config = dict(
    model='image captioner',
    dataset='photos of plants, animals and fungi (iNaturalist)',
    train_examples=77898,
    image_size=64,
    crop_scale_min=1,
    horizontal_flip=True,
    tokenizer='word',
    vocab_size=2724,
    encoder_arch='convnext_v2',
    encoder_isotropic=True,
    encoder_norm='layernorm',
    encoder_activation='swiglu',
    encoder_mlp_ratio=3,
    encoder_inner_norm=False,
    encoder_patch_size=[4, 4],
    encoder_conv_stem=True,
    encoder_layers=16,
    encoder_width=160,
    encoder_kernel_size=7,
    fusion='prefix',
    label_smoothing=0.1,
    decoder_width=320,
    decoder_layers=6,
    decoder_norm='layernorm',
    decoder_norm_position='pre',
    decoder_activation='gelu',
    decoder_mlp_ratio=4,
    decoder_head_dim=16,
    decoder_fused_qkv=True,
    decoder_bias='all',
    decoder_qk_norm=False,
    decoder_parallel_block=False,
    decoder_inner_norm=False,
    decoder_positions='learned',
    decoder_prefix_bidirectional=False,
    decoder_connector='linear',
    decoder_tie_embeddings=True,
    init='lecun_normal',
    residual_init='zero_last',
    optimizer='soap',
    beta2=0.95,
    learning_rate=0.0016,
    beta1=0.95,
    shampoo_beta=0.95,
    eps=1e-08,
    precondition_frequency=25,
    max_precond_dim=512,
    one_sided=False,
    adamw_lr_other_params=0.0011,
    max_grad_norm=0.5,
    max_steps=8900,
    batch_size=64,
    epochs=7.3,
    lr_schedule='cosine',
    final_lr_fraction=0,
    warmup_steps=440,
    weight_decay=0.08,
    adamw_weight_decay_other_params=0.05,
)
Rows from block 6 of the image encoder, named by matrix and row number. Rows with one number belong to one neuron. Each number is 500 + 50 x the weight over its row's rms, rounded and kept within 0 to 999. All counts start at 0. Numbers have three digits each. After the name is the row's rms in percent of the matrix's.
# gate: MLP gate (encoder.blocks.6.mlp.gate.weight, 480x160), inputs 54-107
# fc1: MLP up (encoder.blocks.6.mlp.fc1.weight, 480x160), inputs 54-107
# fc2: MLP down (encoder.blocks.6.mlp.fc2.weight, 160x480, transposed), outputs 54-107
gate.268 107:489554591443510556475446498514470511455533502524581599570480485494517467429499539548530522440456508365509433451483442555506530438474518514463455531523453453612490
fc1.268 106:438629506524488459483457527513511505519539550473534527463539573547549496481586579478501436436517538549500375512443469468481563368435505502461417570539467498623440
fc2.268 094:528547399511531569379436487388452460443495484533407549583478583480516531456583497356455499555590519583536492524519542543565496426468520495537493462508541411561479
gate.269 095:589479517557443553473551552585443482550543585409484494493426519680582485476564460523538434496464568440564441470522438520447521513503577545459495422460462460493488
fc1.269 095:419475408538504528456506481520534404568531452518508598446450564488417482567501473517483531467474502419522564525450480456474443558513447584484502469487565611554478
fc2.269 102:449507495479478486487473490476461548493517498395528533495439400435477563554509394443533526513503539527532522552561520524401578496484484506519586495504515509381551
gate.270 093:462556588449420452507455505470585581479519384462541473460557552513508469546493391514597429406526505508552549519520447562493539425526524462538556477478554518518434
fc1.270 100:518461567565539481586396495474557543445478449480550521492523511520518487513507465453493359448461398528561546443426421525582511439579534446514537562594537485528466
fc2.270 093:423499428499474416457388456380492488507534509501503510562466483539430455570545596444531479584509575577502459573514525520575486481453424521477586580396546534571478
gate.271 104:435495477570497480508421568505473573496504413516591585586536509490560501395469514488485415518593441524450421523461485420511495580457526528474570513549484525514507
fc1.271 098:507497546507468510593524611445499403440583545539535508549369447557432509403544530420522465484467531508493318502470466480513544478572502509523493615442568497450581
fc2.271 105:551481556398433540413513539443539463506423505508477412554419418491485499481473593488556496566459446573477530475506503462582436466409523521556453363477499452474423
gate.272 103:409507484482519508524509556491415520492559517377538526450502508500449490514536547540489444426606470427505483581402579475490482557492477490509472543455604562414551
fc1.272 102:470495464433523486487551562508441498477526511423548454461516585443459442516539522523446496421621432471520393494540512466427498566397408446536520534525533503443458
fc2.272 096:471557500502466417517497466471521531452544526487472518523457645481519460456456465585420440569569578500467475554497445492527488573437502470431465581616488458522484
gate.273 110:447488543476523545551482565494368480429487537487501484476524499487505591500510550474494460495603455566601474521529424508550563516494420449455491453567463469546525
fc1.273 105:588515501515583519477483556567465497470465435516522588553564458443453483515593536497526492499519515510471537427565534588456446405598559503498608461507528464431583
fc2.273 105:610464440516510512547538499492430532510529466384535405454538421564484497494483455443526456516465619565522489523457429453438547531516530518422459567440416443462514
gate.274 099:523439543454567535572433433385492418485523487621466554524475500511447467474484499474504603499510488463620517545458512515556463554364514558507426436482567410471472
fc1.274 101:453506488528466438512539516545505530547463530407596402463507501453588500597501519522532399543521505512447482484494524491525457480581530434422526513518369575517518
fc2.274 120:489520510517449540431629374556517561470514572539561535535403512492547522511436517547528487428422398447546485537414555489512440477487525510462571445544446401480506
gate.275 097:506618398535441566515495585501425411529512419491481499530498439550636511537553571530425442491485528487491468513457464474529522517458607529467451577520544489537468
fc1.275 099:499590544436531544453508476535467487535497498516435457569521490534563516479604484525411476472408500550462559502507454502477431488474488582543428555605468413464438
fc2.275 099:534486483512512548491522602496511415566447478484475549642544431503575550427457506523576549545551518391503527502489485631537524442533538470470617597443548537443606
gate.276 109:469425588395462459457446482455396473586540487535434537481482525599534524488460472503508524423545507493443454561449521530495517501537582538386532626433535364481485
fc1.276 110:552457496409494465422500532442451483551502514498397476470495468613524526571517515454471543448539524483496485489412471498515464578531549643432496627465485404475574
fc2.276 113:502482528450546500483487425486448472606486514503555571492488439512491553493469495540472444453510489476564438433518541507545531579422418505575396611505506483531471
gate.277 105:466508450546506502465512597449562508452554499526502566453421597509473602416558448511496436518404516486465527530513587464535558442471477457503482473474522457555566
fc1.277 094:517438472549462500457529429494482462538559582518617442534487550494457445487460565547440596547490480494522514423494434437410522540504572590459475522533507478523402
fc2.277 102:559564466482574506447461423445497424466446488532506493569476504543504592450546525489523454492490567646596636464553514539553448505543449593526461376513457420460512
gate.278 112:440526407421575517460470422524574410492518422524487432611492403522442455504418499464552383563439479534500520559559538435538402440451536569488526502494600555508469
fc1.278 115:521544499566460477529492487505498512523483422467497561534500512512586438499454379538602466435371568436431507477422515498559576540524541443532485554502606494471552
fc2.278 128:464495476571550454457413518556516481464421491540464523458509517562586485413564580596627524556582528484562492489499443591616520538530447533513581520546522533488508
gate.279 107:580477533539517486434523564418517472443400430436490550544467543476497525547467466467486435503567457511535597481375496456521476469576589495550507438482451576573551
fc1.279 103:452509473444590493480525482527532496567504447464467438420530548511506422493534485479582545443526556427559541490551507540473419582543546551469435628458466536434456
fc2.279 099:408561440483525489469487586537429486553547462593462507578576579487489492532448537431496443560427519488470530492561498535616496394477550525474466522518510520459517
gate.280 106:411559498545544489551425476462555497423513619388473511515420615524560478461494520485461441495594510475475439592498425547497503466473549442497461444501539475513444
fc1.280 104:431465399487503525539448415448550592409579523442554527475556563533513564450516555488512443508506451492433480597525456532443449401513650483459516423532447505537480
fc2.280 101:557503569566502492372608567421486545493520488577485477493459471532532456593498471484399416569456625551446470521436530500497465497534467491469486478557444553463522
gate.281 112:537491575569554534484476485485444466511550474463521536478492479454467454439498472454461455367518460516500434492538429525481420553559323485471432483593530568491425
fc1.281 108:556555541495437426456479492553453513475504462507483472427576514521520460513411524439481455513438550549590607542485511603516552418407505555455478422478374485445397
fc2.281 109:555518496558510470501547425487545495495466493519477517501515576517515508503538391449379563465472463439510454477510476462573484461506589499499524498548488469540500
gate.282 087:472451551498573494470540491460562487501533540404462503514468403540499558428526490590499425511552485497427397493435451479468448506540410454443457510502502448495519
fc1.282 089:585516576535472514502550521475470490491502409508454494443538482552508405561529470588529529511453425512449472567527492485484481591520524463429421594482464488449497
fc2.282 080:528567466390488538451619400510542439467429449469473526498556495481562497533460500505475392503430493466455502497430532457538565457547446591432555489470576503486496
gate.283 094:532481507561486536505408544430533560572516463483493433448419528582410558579413437594672581559466544457540512460493499514542508427622508572480503422438520579530599
fc1.283 086:451514541475492518520457566605482540474497549547508515460522507318541355521573571481504397521458496423509467489476535505454548604587512468521500494576436462494449
fc2.283 100:489460449535525465486455556441544469534504490488456510531565476442533553541391415457389521505567478501473505533511535404581550538534530551469574474482530542543476
gate.284 110:567535581510510463527481456502432500607417523481476439513519465564557455456514482483567515626410529506477464478516497458580541549490562432514463426564553500455412
fc1.284 102:564432479574479434505604525523507611481462440412527445483447451565492480526533543499468399556493550504548502388499456492518461445574483514412531603471404588579527
fc2.284 112:573466638605548543560537465402541475386607533478503483516501498579521515525551442557480550532501500450401405445490501479504503483554524465423458534525381458488529
gate.285 099:523510404483576524531458442489514508542515466524495471544472519590435531527478542574491403554508425586444431533534396499478391556513488545597543433493447391527572
fc1.285 099:531507462497541598482484471553568507459493504474506533539473485483536520508512555549477540583567415482558432603505483497556453600529553539560569494546441461554468
fc2.285 099:485529462542588534507451493572464478407427508461459547497576504489434513531449378601456504450416431531435504579485445519427541485526489561542438439519536526444503
gate.286 109:434442551437561543449547512487532412425518610532463518493443458552570553486544543447600455491540575537500464530433503438505599414466594469445586459504553476484554
fc1.286 109:553546536478454532598547446419432490497485451554561548474485528493589465499504518572460533500623443556542453404396502343533563533483529498493438499507503512458474
fc2.286 100:564551454491469468524505477576464475485485455484552549516473399457526521520474441532569559495502581452489477408407598473540516391500548536508614502492548510475477
gate.287 100:506533451523533447506585468546622515500515514548522533434471508460444451405538448531468549481572523539459580482514492486490598582497473499481509578557559579442559
fc1.287 102:549462453485509400564551422550507473436489522535499448566427523480522512496501447534475530491491438612445525444516559479549428545530527451615500652502522478495589
fc2.287 097:436498473539483525490573471524490516508525497491447490517417573468458594534536465452563453494461518530477544513447473524514498536444464387478536519563556471437579
gate.288 107:529475518505523455492459501543544537470515563428548439584455493501503495574537434532443519511520590407492507502679491455554489523552509549579523553466499606502486
fc1.288 098:531515412493493475557489495510471556514450528597449525509525521496441511401494457510549450607433418525521556561417544500466540552540511436467509533561396509511473
fc2.288 094:516544468530542337515384487452425529507529424496508576487477505434556504486511516390395458497547464527490465467543515559632463538492541482605529512529478449552460
gate.289 093:459518556481488582559443475354497544512480473566493571464551549463449436554535500444491442595514500458421512465475465538480540565480494396518513544591573440464500
fc1.289 100:491475515485520459528500522528499537409511518600479387498518558507546451488534533517424505535472532468419456572516475502425417420444465550490483558543474541569516
fc2.289 092:519542495515424583559527454570606503524548505475473368541510473478504536472517542542479486528548508520559572512574595497458484526425421471495531550505426390535505
gate.290 087:387512443438487524543477508540612438535580551607465482419507515511525540513607490538505623478477518392488542430449497488486426479551515543443479530532441572494451
fc1.290 090:533473401487524468495595540487474450494560575547506514460504527474497566474482417494559525428456568552454559484602517544541555560494670551423422611390499496507500
fc2.290 095:532495458512567551441485454496465476485566548425424460475509461580549568537466475619443615532507436461494423432544470564464540541574543465480451455530570458549442
gate.291 115:453559529434539455438520455525547531596460502484460480568424407536548502429529459478430607480558437480468471514536469411555456436490444469426531494450482491514501
fc1.291 104:517570504487516471559558470497597545364527448516486538500455516426433536408567642430493517569477477590470582475507511464523567514560448454558495545495554522478493
fc2.291 112:632506471541494435561454497543498505487472475490466512402516416530466463423497421483431496486489520511563514542470407388502535414533528513513548519493487620471460
gate.292 102:536428509466496503435391475487440520502435507520520535428517587470471508504537463493511562419436500502378533473524541450465463533376566542487509503525505484514525
fc1.292 101:425395544427576507621434505531525447482526369582462468503533550530531512496528539520522574515518549506451491509586548477393542472435487518428563483520481445536537
fc2.292 089:511455501482480440480542521542488493504538516518501471507506494526506475573546618469542547505519496489501557497548503488524467468540438546423508561419479490443401
gate.293 093:519509561511435558521484538631449446509457493474494540477515475469403493482569510505534478575528517447509410450589546481480442454461489494536529520451487515474500
fc1.293 104:546519472481507415606527452432505560490657507514517458527501428523470508512489516524510464510576521414559427477440441544485530518423555505489554558477484455610439
fc2.293 096:540592514463524472358466439446479481588536500536629532455587548512534569434533514467495460479495491483456483480450492357499413562632460517513510540490541438497535
gate.294 107:529433520451576441464442470477570423626469428485523496474421478531551524610573474518529491472570475598518475499492501414525464497531504521534498481539490610461420
fc1.294 107:553519527540443461474494520465453514561480489495565474570456585450569464463493510463541455455444523634539564465499473454586467459448432511536498426528538438530480
fc2.294 107:579458494470464479479456430494496495503521536459449503489458495442450552568472484395399537528503521499442561444475419448555553537499532471439569480396455526461487
gate.295 112:464479539570540444523506532515516529363548530431506424581479441536512443472487493474487571554459464505527498612496505445462468455507523527506577501554511527505489
fc1.295 104:472428559523495392550436474523505508413478624452446561555510471600507437423500450458492497488480456492470480510466538425437416449522553552501575580580585492456513
fc2.295 120:518571442387517457487364446608483541499437513441486425528530563599551451497521448545468465487556560443502525498505562439476501508513459537478388537567532500506547
gate.296 094:513539557517451561469503615428456489495496456492472475456482440543484530486511480504491506479586468508533599573601434499525557523435509488562548439424557504423478
fc1.296 092:478415438473482509521530470530517483550560496472515609433501494498534516457474572523544465456415537481443501523491573571486385453548446437424542591548473534578568
fc2.296 092:455501486478463443461491518511463462488538504430530553450431501506485495504461478467548435485596508594523473552619519384400435454553595554509467493479559527483403
gate.297 114:573560536465428419471530537427588471498430532409462519444421479421426495456442446468463490552589467625449491508528511510432481537516567374410469430527500442483465
fc1.297 115:542509511456486465522489494515374507470436446426554524421460538509536545484511486507513493527524444594491522446449483505509521415562535563495399510473486541429476
fc2.297 096:390450590584498533540563511447454494416575447498571420538526569553436598545493552582604544556548514530510469444506476481395487645536523561509524486453513553447475
gate.298 094:547547521504485475472509495496492571397544539517477471462530545419468490422440511498561594551497504376443426414469566464433410458503500466482549484513445492501519
fc1.298 094:415480404415546511513505516486589586451477552539483509494626464627489432548493548473511485435406510512505560465506492475412536465559521526506476499470469413451493
fc2.298 093:510520488533454466513398485450490503487453592582576528531475528547415609553488556540434516417460444469512528465531434488454474488514462508515409508614481568483544
gate.299 092:443495557600467553509479497520547534497543465443503526526516552512539488500537504492451497419465501577528537504521471544383520553551550565491518478488417450533510
fc1.299 097:479606414458476459569499549453415468457509579540499562466469471436595537515520532486392557601438497444471487517502467495530516515478575513504438614502565540465476
fc2.299 101:402399535563503489459466492417581603509508582499505497534472515442461571494372547508543495455521494490451525426469538486491538471401503571489413493514550499501501
gate.300 101:464517509529448477486601414610423602535505430506542400464570432429487512423508447464420537527558495412500534541588442448584495464464515495471470467550512512465542
fc1.300 107:442457523521438538439475482544537537490479501594583482505617515478517400482510498467513459491549426499421528551438564549424486532556517491435470497398551451475520
fc2.300 100:481610550549532379548548525533458474500497456450489421545530526541500518469509387548531499492598437562499513542516480504459530491524431611468468539517498513509498
gate.301 108:556465449540489630424390488495540542467476497435464574508500556523623651542469541519491518502428588575502573483515456578485526508523514521540492411492416525517509
fc1.301 099:492489473598558557471374496490580578492523487482509516518543589474538480612476479592484447500530544450546493489413482570517549562552457598548531510516533537595565
fc2.301 101:565454494466397520427495465475508490465521514544504520485521394543506479541451468533431569494493441455528467460590523588454554432397460467529544400566506446495577
gate.302 092:495443534441514436536517470550534513425503542555533494468400480562464471506461594425539518487441543486498544465468529624503416579515453562481443486546483513382471
fc1.302 093:468518552590446397472516487579509446567528487465508517393448478606525443521550525452400521474509515440466521483476486474580524468488515364447531489556495509519497
fc2.302 094:435535513536472446544460527557557520518425464436534478490437611476517519466519528551527456459396495490483495470551438520411528411417492594420490448536440433600458
gate.303 107:531566465481558440463616495422504536509506414440465446442503515497536458498511501450564491493397446466579456363556449561463433529444501464510538525501551535393518
fc1.303 104:508519446477530522530603564390433554584427495434404460451465578527598447432453516498502473512499498614524503398535456537504463467518515665540485416477557511434455
fc2.303 107:538425570456530492529511505522649524426567450575479534486516472382499599335437466525461526539447520487488492492499450559502534461453593514428508489427454518500521
gate.304 106:477541468513487605562508579447517481531499551526397454564476535466543531492502521536502493514418539456479452541626533492459409479475510465470523459458457564499496
fc1.304 101:566526515474585526494510499460553457393477500479468456494577510486529497533571649551474555515502485467486444561509521603435493484531540508501538536464436512461574
fc2.304 104:447433499474465611580537428464449432501456422523594551537487543576463536531473470545503551513498437571511544519442487510459523556447521431509482482541546430524480
gate.305 094:535493527562484513467509424540570492468496508471496479490475551498468471509540551431467413437514455492396478498505431430496410479473488511448545433577464513543560
fc1.305 102:540516485480515462582527486495519438554424557620510558502448428555506498481518507345450434482546544481540521509554479515514512550567514503499499486504528428433487
fc2.305 089:569491606435468500475477452520576467484593576401530526478524509543509475520477448436450479459448469421538558484463488528488487424439521489510545372561516547479504
gate.306 096:499484481515476438557533462546434566580468464424477475478507533599489504409432465478389606535523492525573477496434406541602478563414524572501570371401457492433494
fc1.306 094:463513475448540470440447513548484484543556534456561488509463443527512450488553455468530511561378426465470476579586450412442628500514449536462571604570494541493483
fc2.306 102:416424500504495508478512500478548557442521501487479492621465529602501526536526519501479515584446487472516513435489595436461538494476514511495530419577582478560436
gate.307 093:543378542519462555526483545522438590477562453482597510490524484495608559487461495497485511471538439528464468595541424435525426451463547500516503543341468455519522
fc1.307 097:538535417484445525537522481576455488494468499473487463539623575447414430553432408506507525481560535492491508508462517614468495483589531530533505450523519575420554
fc2.307 106:444508546530486513477558447483418455488527457498447478509430549537520436468453501349434500460475471502537567445508440425372530507442487448570525530556460530434488
gate.308 108:534452538456477464431533465536449568397581472509402468433451585503427553435538499511483494379508583511501426453494471455525494497572581489500522452529537533562609
fc1.308 100:495466501470412548490519545575555502600378482614575500568611443481515456622483566451505522465556451492473574463542416504416559492464539468469508538539485499443479
fc2.308 104:573401548549473459486533520467429510477428502502579523508515551558525456472393484496578421520545511467504541422482547562436598473500515466453429522497428483481408
gate.309 116:467522474572537554467486432542482466593488552447576523592403486413461498475492563514526507570601543557536475441484502502450515494522523519477518442465480539519512
fc1.309 110:451534434514574490440503477488437460490503575522544456504446492437479551476523616439519487635518515460511489422514511518520498548474511453530516467534496444541532
fc2.309 111:486439558487482507496546487643535554474604468486581485448563486528526517576542466473488493440477514507481428487463425507544571541492393555458572404465586489555516
gate.310 108:563479585514427465526490492430501394487456450451476489422467578488465500524453503455552548517500383498513477470519480474412457476468505512487445536462510573550594
fc1.310 114:512440459489504501508506495466537574493540471456554485485424540512564518476545478462537481492592512569488483425429493622435507479440510489595551619455578516422504
fc2.310 114:508538567606435513549425475458567451447498554453531426551584534425569465589485551534495453496520534397584503511471582555577600474584550514440555457454463530426484
gate.311 099:499498549483511571559546466591518600512569578499540480491493566554495563571548466460514488513491447597511475467558511548540460486459476508456543524563535448550575
fc1.311 095:402431400491535494429523522419453524433565519485498538463474528543599517559581538507532504457547415438503437457520450524422547597489447366467479496456440381502480
fc2.311 097:509483475450460521492480460535472544555438492545465523539467470530501463488488576575520544544488538593430508523463476574551514493476492536481498485464477444415573
gate.312 100:536466495422558530442510444534476551422591521557497489421517545553410556635452471490554570484480463411497502461546500520529492465532517380382386508511547547572499
fc1.312 096:532445448522468418466531457424558554477485521503507527494538577602545504534398487523487522503490527527481555513579432612576498458435574512441574519567503557588518
fc2.312 096:502487560530557510475490543453520557480498471498492520543483545430455440441378562444599478465452512553541474447526571504415452506546548468412456487435428450386451
gate.313 094:480481521538501505451469489484507553508404411508608423449602469500540555570487458532523567484493515528511526494498468556503469514442437533526499397471501530454363
fc1.313 090:493497578453489425482536406577492426453533601535497425597494475422489517515587568485580515442491470539457529515520463569460510526483522527521532497529538495433444
fc2.313 097:462534493476491579475569421443537548479489525398498352544471617538471470407481447437526501510442502577544527522519533526490516460527527526482427560467442462472413
gate.314 101:507533522498484566429505496593550517546529471522512536531440469457479512557523490460527531543555508555530474433486448583457537526528498538549562525507465481474339
fc1.314 090:496520473498484463433544499531532392437494447556502563499528468524569531457407434510502427504541539480464523551602473493472491508493445556450442442510556432544669
fc2.314 091:419592466410513488542520565486479509392485454467563421562491471432545521456496411645445530524402536614462559505446413533511550504500566405475431500462537535380579
gate.315 102:423397510533549546577519557445607526481529492446496493499537562584434545550377515636511559500481570478473578556425452470422540563565501433524496422523496539496490
fc1.315 105:566539421485451564487521446521531509566544447487563527487486421512553515518471537474505519384465444481572569492522533509537418483551437565435567535564476488501581
fc2.315 097:551450462506537574503511462458505498548456520445425472552431521557523509454548378437586373546471458473533441511549381450490494531489518525569516593513577527539500
gate.316 097:460435479501473521525502487524503494496468539518441516510486568479511459592475435519534541540585529574517457500457568456567439480611525597509378541525532491501573
fc1.316 097:520471546464545490523469569600461478580486508468525336453504418538459561410437612444444503438457447494501526560481412639493543478552542535425467496542502514490428
fc2.316 098:486509470528507443500475536595526543540521528499486488514535445509492478447530465502401543502495461539521557476507538475556505597499542555546544469516602493501442
gate.317 087:442509507419568462526564511507502527409559479548526441506506553500488495529471485494406589500520426583543549531542550439537519533406457519471525464426415408595414
fc1.317 093:621493490569560484526485527485538529415493524493555480501487564485591523520599548493508617426470493585477432487491429518476448482559455620474550460531411567471406
fc2.317 095:458501535557471427466506406505637521540589446498446505445582450407491463501588532499463570539560514534492482394470515503481514516485498527584470542546470536555500
gate.318 106:500513481473465529494424420448444523467498407530434517416584586550543570394498485517461592587502469481505538585543473484504598523470500522538534588484515526582542
fc1.318 105:512529486411549480493472496431466481458497550551495486540570580527530451421617499481497567371520511589434582509510469547647498491541491493573473528424515487532590
fc2.318 105:507537476500598568470521470403571551479435496468492462427548424524519518543534441491446469448528629562573470502563500496440506492484456473456482500473527512482492
gate.319 096:534449482570537599505569549410540496532431624566520464466509438488518568518570443454448468516499523557520483533544515565515464553462486515448531523444590448558351
fc1.319 098:487459414405501469456421499544467507473482451528420559494527543468470514567502523577574455426483502440465472467533432496576535407491540560451513564492518485534565
fc2.319 099:477550468452484464527537401450558519471485542463447423473359521550434543511494444401535508526530567496482390516557445409417498460626467507518512463507442573505397
gate.320 086:540434398436442461532526542504493511429600488472452553434573501410509541531517490556462434469519474533503501448503586461528418621501501509484502492540509438540514
fc1.320 088:504450512535507594491586479522595463459457562398548536525417603479531419470420450475510525503559469500479442513480468479463465619491519438483552503459459519543465
fc2.320 080:481487494533572547523464524481620515471530445516512491416491598562542585469435505542448492523493510535421468410555538465486463504485420411494560503526477449445551
gate.321 108:490510465399567521498474440590536532577572535526498501483477423543464490489509491459586653462528574552439489524528485568484472500482559543463488448414552572478429
fc1.321 101:521476507447448450549505398607473474525461494440477499484496519485495507406545558431468451440541454493570500505569549483534410534534594429507557531467635554460464
fc2.321 095:389461447423496454472519506466399470623404503609521517517464515494477494519472500386555423513471510471450516465477490448423440523418472527532513531503560481457498
gate.322 105:470499443436513479562455414468500517427473499505490375538500534478553472475470511505491442458456423526380530490463436547440492530569573442592448456421581589487455
fc1.322 101:446462603441524525490508426619614485533557474476450532464482563528439511458411524464374495422487475461546439544503504497484474520472415556432502452559494446467503
fc2.322 105:448547535550530461483577471465488480499517519453444627464533518490430475456526464462554499497473462526449478483509614533595407512522468493533411453507453413485511
gate.323 097:550494505485421512475448436511467453571539514490447425493502514524436568514536437497485548509471518499487518419549589515436500459520552462436468456477513507451466
fc1.323 105:547578496468485497522414513398427502489567524503471526634501448521463465457531460458516480501554502613393501542491427547508421560466495464507519560517507550529511
fc2.323 094:553412571529497466516461538417529440529505606570419556487512532521520455519465556464461539484511517397398494444544531517487537548496499516523621568506516445605489
gate.324 104:437507519505432435478404614468505510529399443415582486394511525435489546504464472515506531544432415481479565431573493523434547457481511476493502493403536510401455
fc1.324 104:538512472448417421448504469431484454500496490380478473436650548575513491529608450464515491470476460558504526548453432439550503443499432440579455533527509513486446
fc2.324 103:462604614513475615510489521559462465550526561497386540442438515548494503564458610550467509519539496572553493463411558498511471503450542489462468534497509518470366
gate.325 100:504426501516425532506486493485573507446551510458597504598531532405476438527479420495501443523542505434492519454588523412522513656352528501479537531448439507606452
fc1.325 110:526529441533650461521401472466547587461482522438446413434484535519479573541559459410524556535472442512507563479524527511485509450527480517526488555491555448420431
fc2.325 104:551422425486484520546522503462476557576405455538445437488548395445510508514429453555551488493460576512575451629553575505510563497502521450537455515551453519502544
gate.326 100:550417530455480532483475600575459441577498480627491453533451474526417454493540507577464512493515406501483510526545603548455437542532483471538515441529471451483545
fc1.326 097:492467498410471503531414480445546526474482446515501536462489535545455629435447441536391589512475547461502530428597529556556474466470490512544543574476520613463460
fc2.326 101:480446514627549511573520500547453532445525478462471554532503533528538524503494431544526420486505500530505494529506562484528521458509566507513642377507583452507457
gate.327 106:508467521510532583538377477479477536472495523541493434511517462632382463530446498509569491485525515511500542514492489583520505554459508445452610600504412580537475
fc1.327 094:495571491551440508555557456646436454514553496498531581474510586469561434479467483439476546480550565541581437501514496426460463494506429517523508566508553531483483
fc2.327 105:594545513519508465514423523566421505546477522470512583526470572513454530473516494419413501579576496592479599490535503471442472471400504599490466489557412565435562
gate.328 097:531566550534476430450512502543504539500490429568441561508535533504460503560579480490616531520490598403495509530460500499487601510469506451521466549485470595489483
fc1.328 099:450480481545495471495495524496413502541578435586405542549583549532531449577464459461556543501501546463615489506581515498445511502487400436552484483447511587392448
fc2.328 098:483503580536521508437555533577500428594503548506541461498515527525530496502555507456473539463526469541498428508468395542545361492472514463490454473491590560536450
gate.329 091:487537379511464472492559621529396548415416450516523555461445448537491477499507550480578473558462505509560442461531544518404495530526601470548509562582445610502473
fc1.329 101:444451477536391514561595519542456510505497424535538556466529482535520488366471555461486480476556551507550473596452578456472506488568494544519490580488538483482439
fc2.329 097:484446508534448495530519569395523512551497441456575515486454562484490557535585470599488507459489498544508546488423469456533453471472511583570525547472562509485517
gate.330 088:498460473469475501502496435558536546458420601481507454582531581508409510600509380432575539432577551475512536552497392530548591472454575507513445508500500504458483
fc1.330 091:548484546469512483509485426625543570467499610424501454530562515640479489578493560519513450545484415541514470489566521499455594582487526524570482509579515446499441
fc2.330 097:500535610520506480514442467475462449401507511573489550483518567468434445381510483564512522462363481543519460469441664410471543562523373531491450498565539606455499
gate.331 092:562438483430521524498570535502505468585469520446529417542553522469484513427515590587438432563471448404358553485572524525571487556542500520495412479536483495444575
fc1.331 085:505518491498521508561509515451558469440438468426534512541548527526422421418454488501499477512476469497633550515444538528506463480475429491504392513540548524487435
fc2.331 081:402505506476531480518470492532578541485513485579469454498473624489531560467457512481494486595491512534483448502520491519407460479485557484455455370532490513572454
gate.332 103:435405482472463507557439507489517495443467470443579447555500479446441566438527577483534484585571438477471490517526494563494427491529448571575436551441492585513472
fc1.332 097:387483503488497496537432533532552511427507565499433536538518402472480550561423556529553528565417437469507431415438495493534474576477474527474565536571435568499547
fc2.332 094:542532531489514559507560579522545570472435477507589479544593505621503446520555493562563551528460582460499488516585456474552549524510516480533602526463532419483503
gate.333 084:446452459583467432466577526494566487508546413555454436494534585488390499445506543514528437549476532485494552509501480546471510489506492419592461494544583585559530
fc1.333 089:464458482489556462473486456462472562496465414664484491511487473458545465503505433425502477493498482557506500490464506447490555548504546508507473444460612537484527
fc2.333 080:537544537503518503501453537498572541481423456527606476507504496492482533491448563548392504564446609536462491479498518492474495528515526538514559534525487551489543
gate.334 098:513598437412510526478512549472485410456505519592422497600514538560521475471494444551438442558492428477579512562542495526542395505490446535542479428464476499501521
fc1.334 101:459407606558420520542504407543481607552525555504575491452545549513454496474466555459573569382466577452436533509455515494423576453507467462510569526568432483493437
fc2.334 113:452415544510462492522482470547606547511486501639514499518465472555553593505419524485507456550510566403517460498647476486577536555510528541474491489428493535522531
gate.335 111:558486490415575546480487510494540516484551468529468513481483473630547495506469601525478479504456547497609476564470459475534392486567553540556549498495518461515528
fc1.335 108:538526378575469365445572505565450539543483480472449544480455442589466509530489449512586472457507453471482526565471559511417573489526491453519515574507580515475495
fc2.335 110:485460514540451446483569503552520530454500558468434489528467584516528532443497439489523625543515508448461530448451553523547485463453436536490571487486507473526388
gate.336 096:419443459498446473534528479472435548518515523526503420522529438487456548538535495518436477558579568476477503508479425595528481449447483518505518508581505480520467
fc1.336 090:538457483400438490447395508439545556493535567448472499440412509447496447453512535556535530410494550472551553538482488526480534416479493530467425381513528468467563
fc2.336 086:592492597467562531468542649430486531508485559509475485524445370507575531499423518471568518555488486409543501476466469403489491494513461578512554487461379492542520
gate.337 112:514482540423563500325442482580502505534430465439531456555544496533460463456546467556634536484581532562452507523510510633522571442510449463464486516632504512462476
fc1.337 110:483634508503541461474402439546442510495439437457515492455495447487513544449507437509542431495499426507568478508534541550485578503480504580570547502567505461588551
fc2.337 108:471487443539534417549430513570546549501428439531403657532520442506556566434489546536447530546415439503455500505520535482437394512532508384466561529563482462552595
gate.338 094:490493561539406585517518534528452499484499534479530524434519475482437584515540477502473597464513520556505414480422598367566412431511485499509537503462583567457568
fc1.338 092:468474528464428498488485605448430542519438534415475600486555463487421551500564437523495534420519487526547456471474560475601577459455469531562483461522487392511520
fc2.338 094:554607405555381453592430507395481536432529508416488493445512609471462542553535466461450496551497537558548408447516510423438447450558495553515496528429508482482558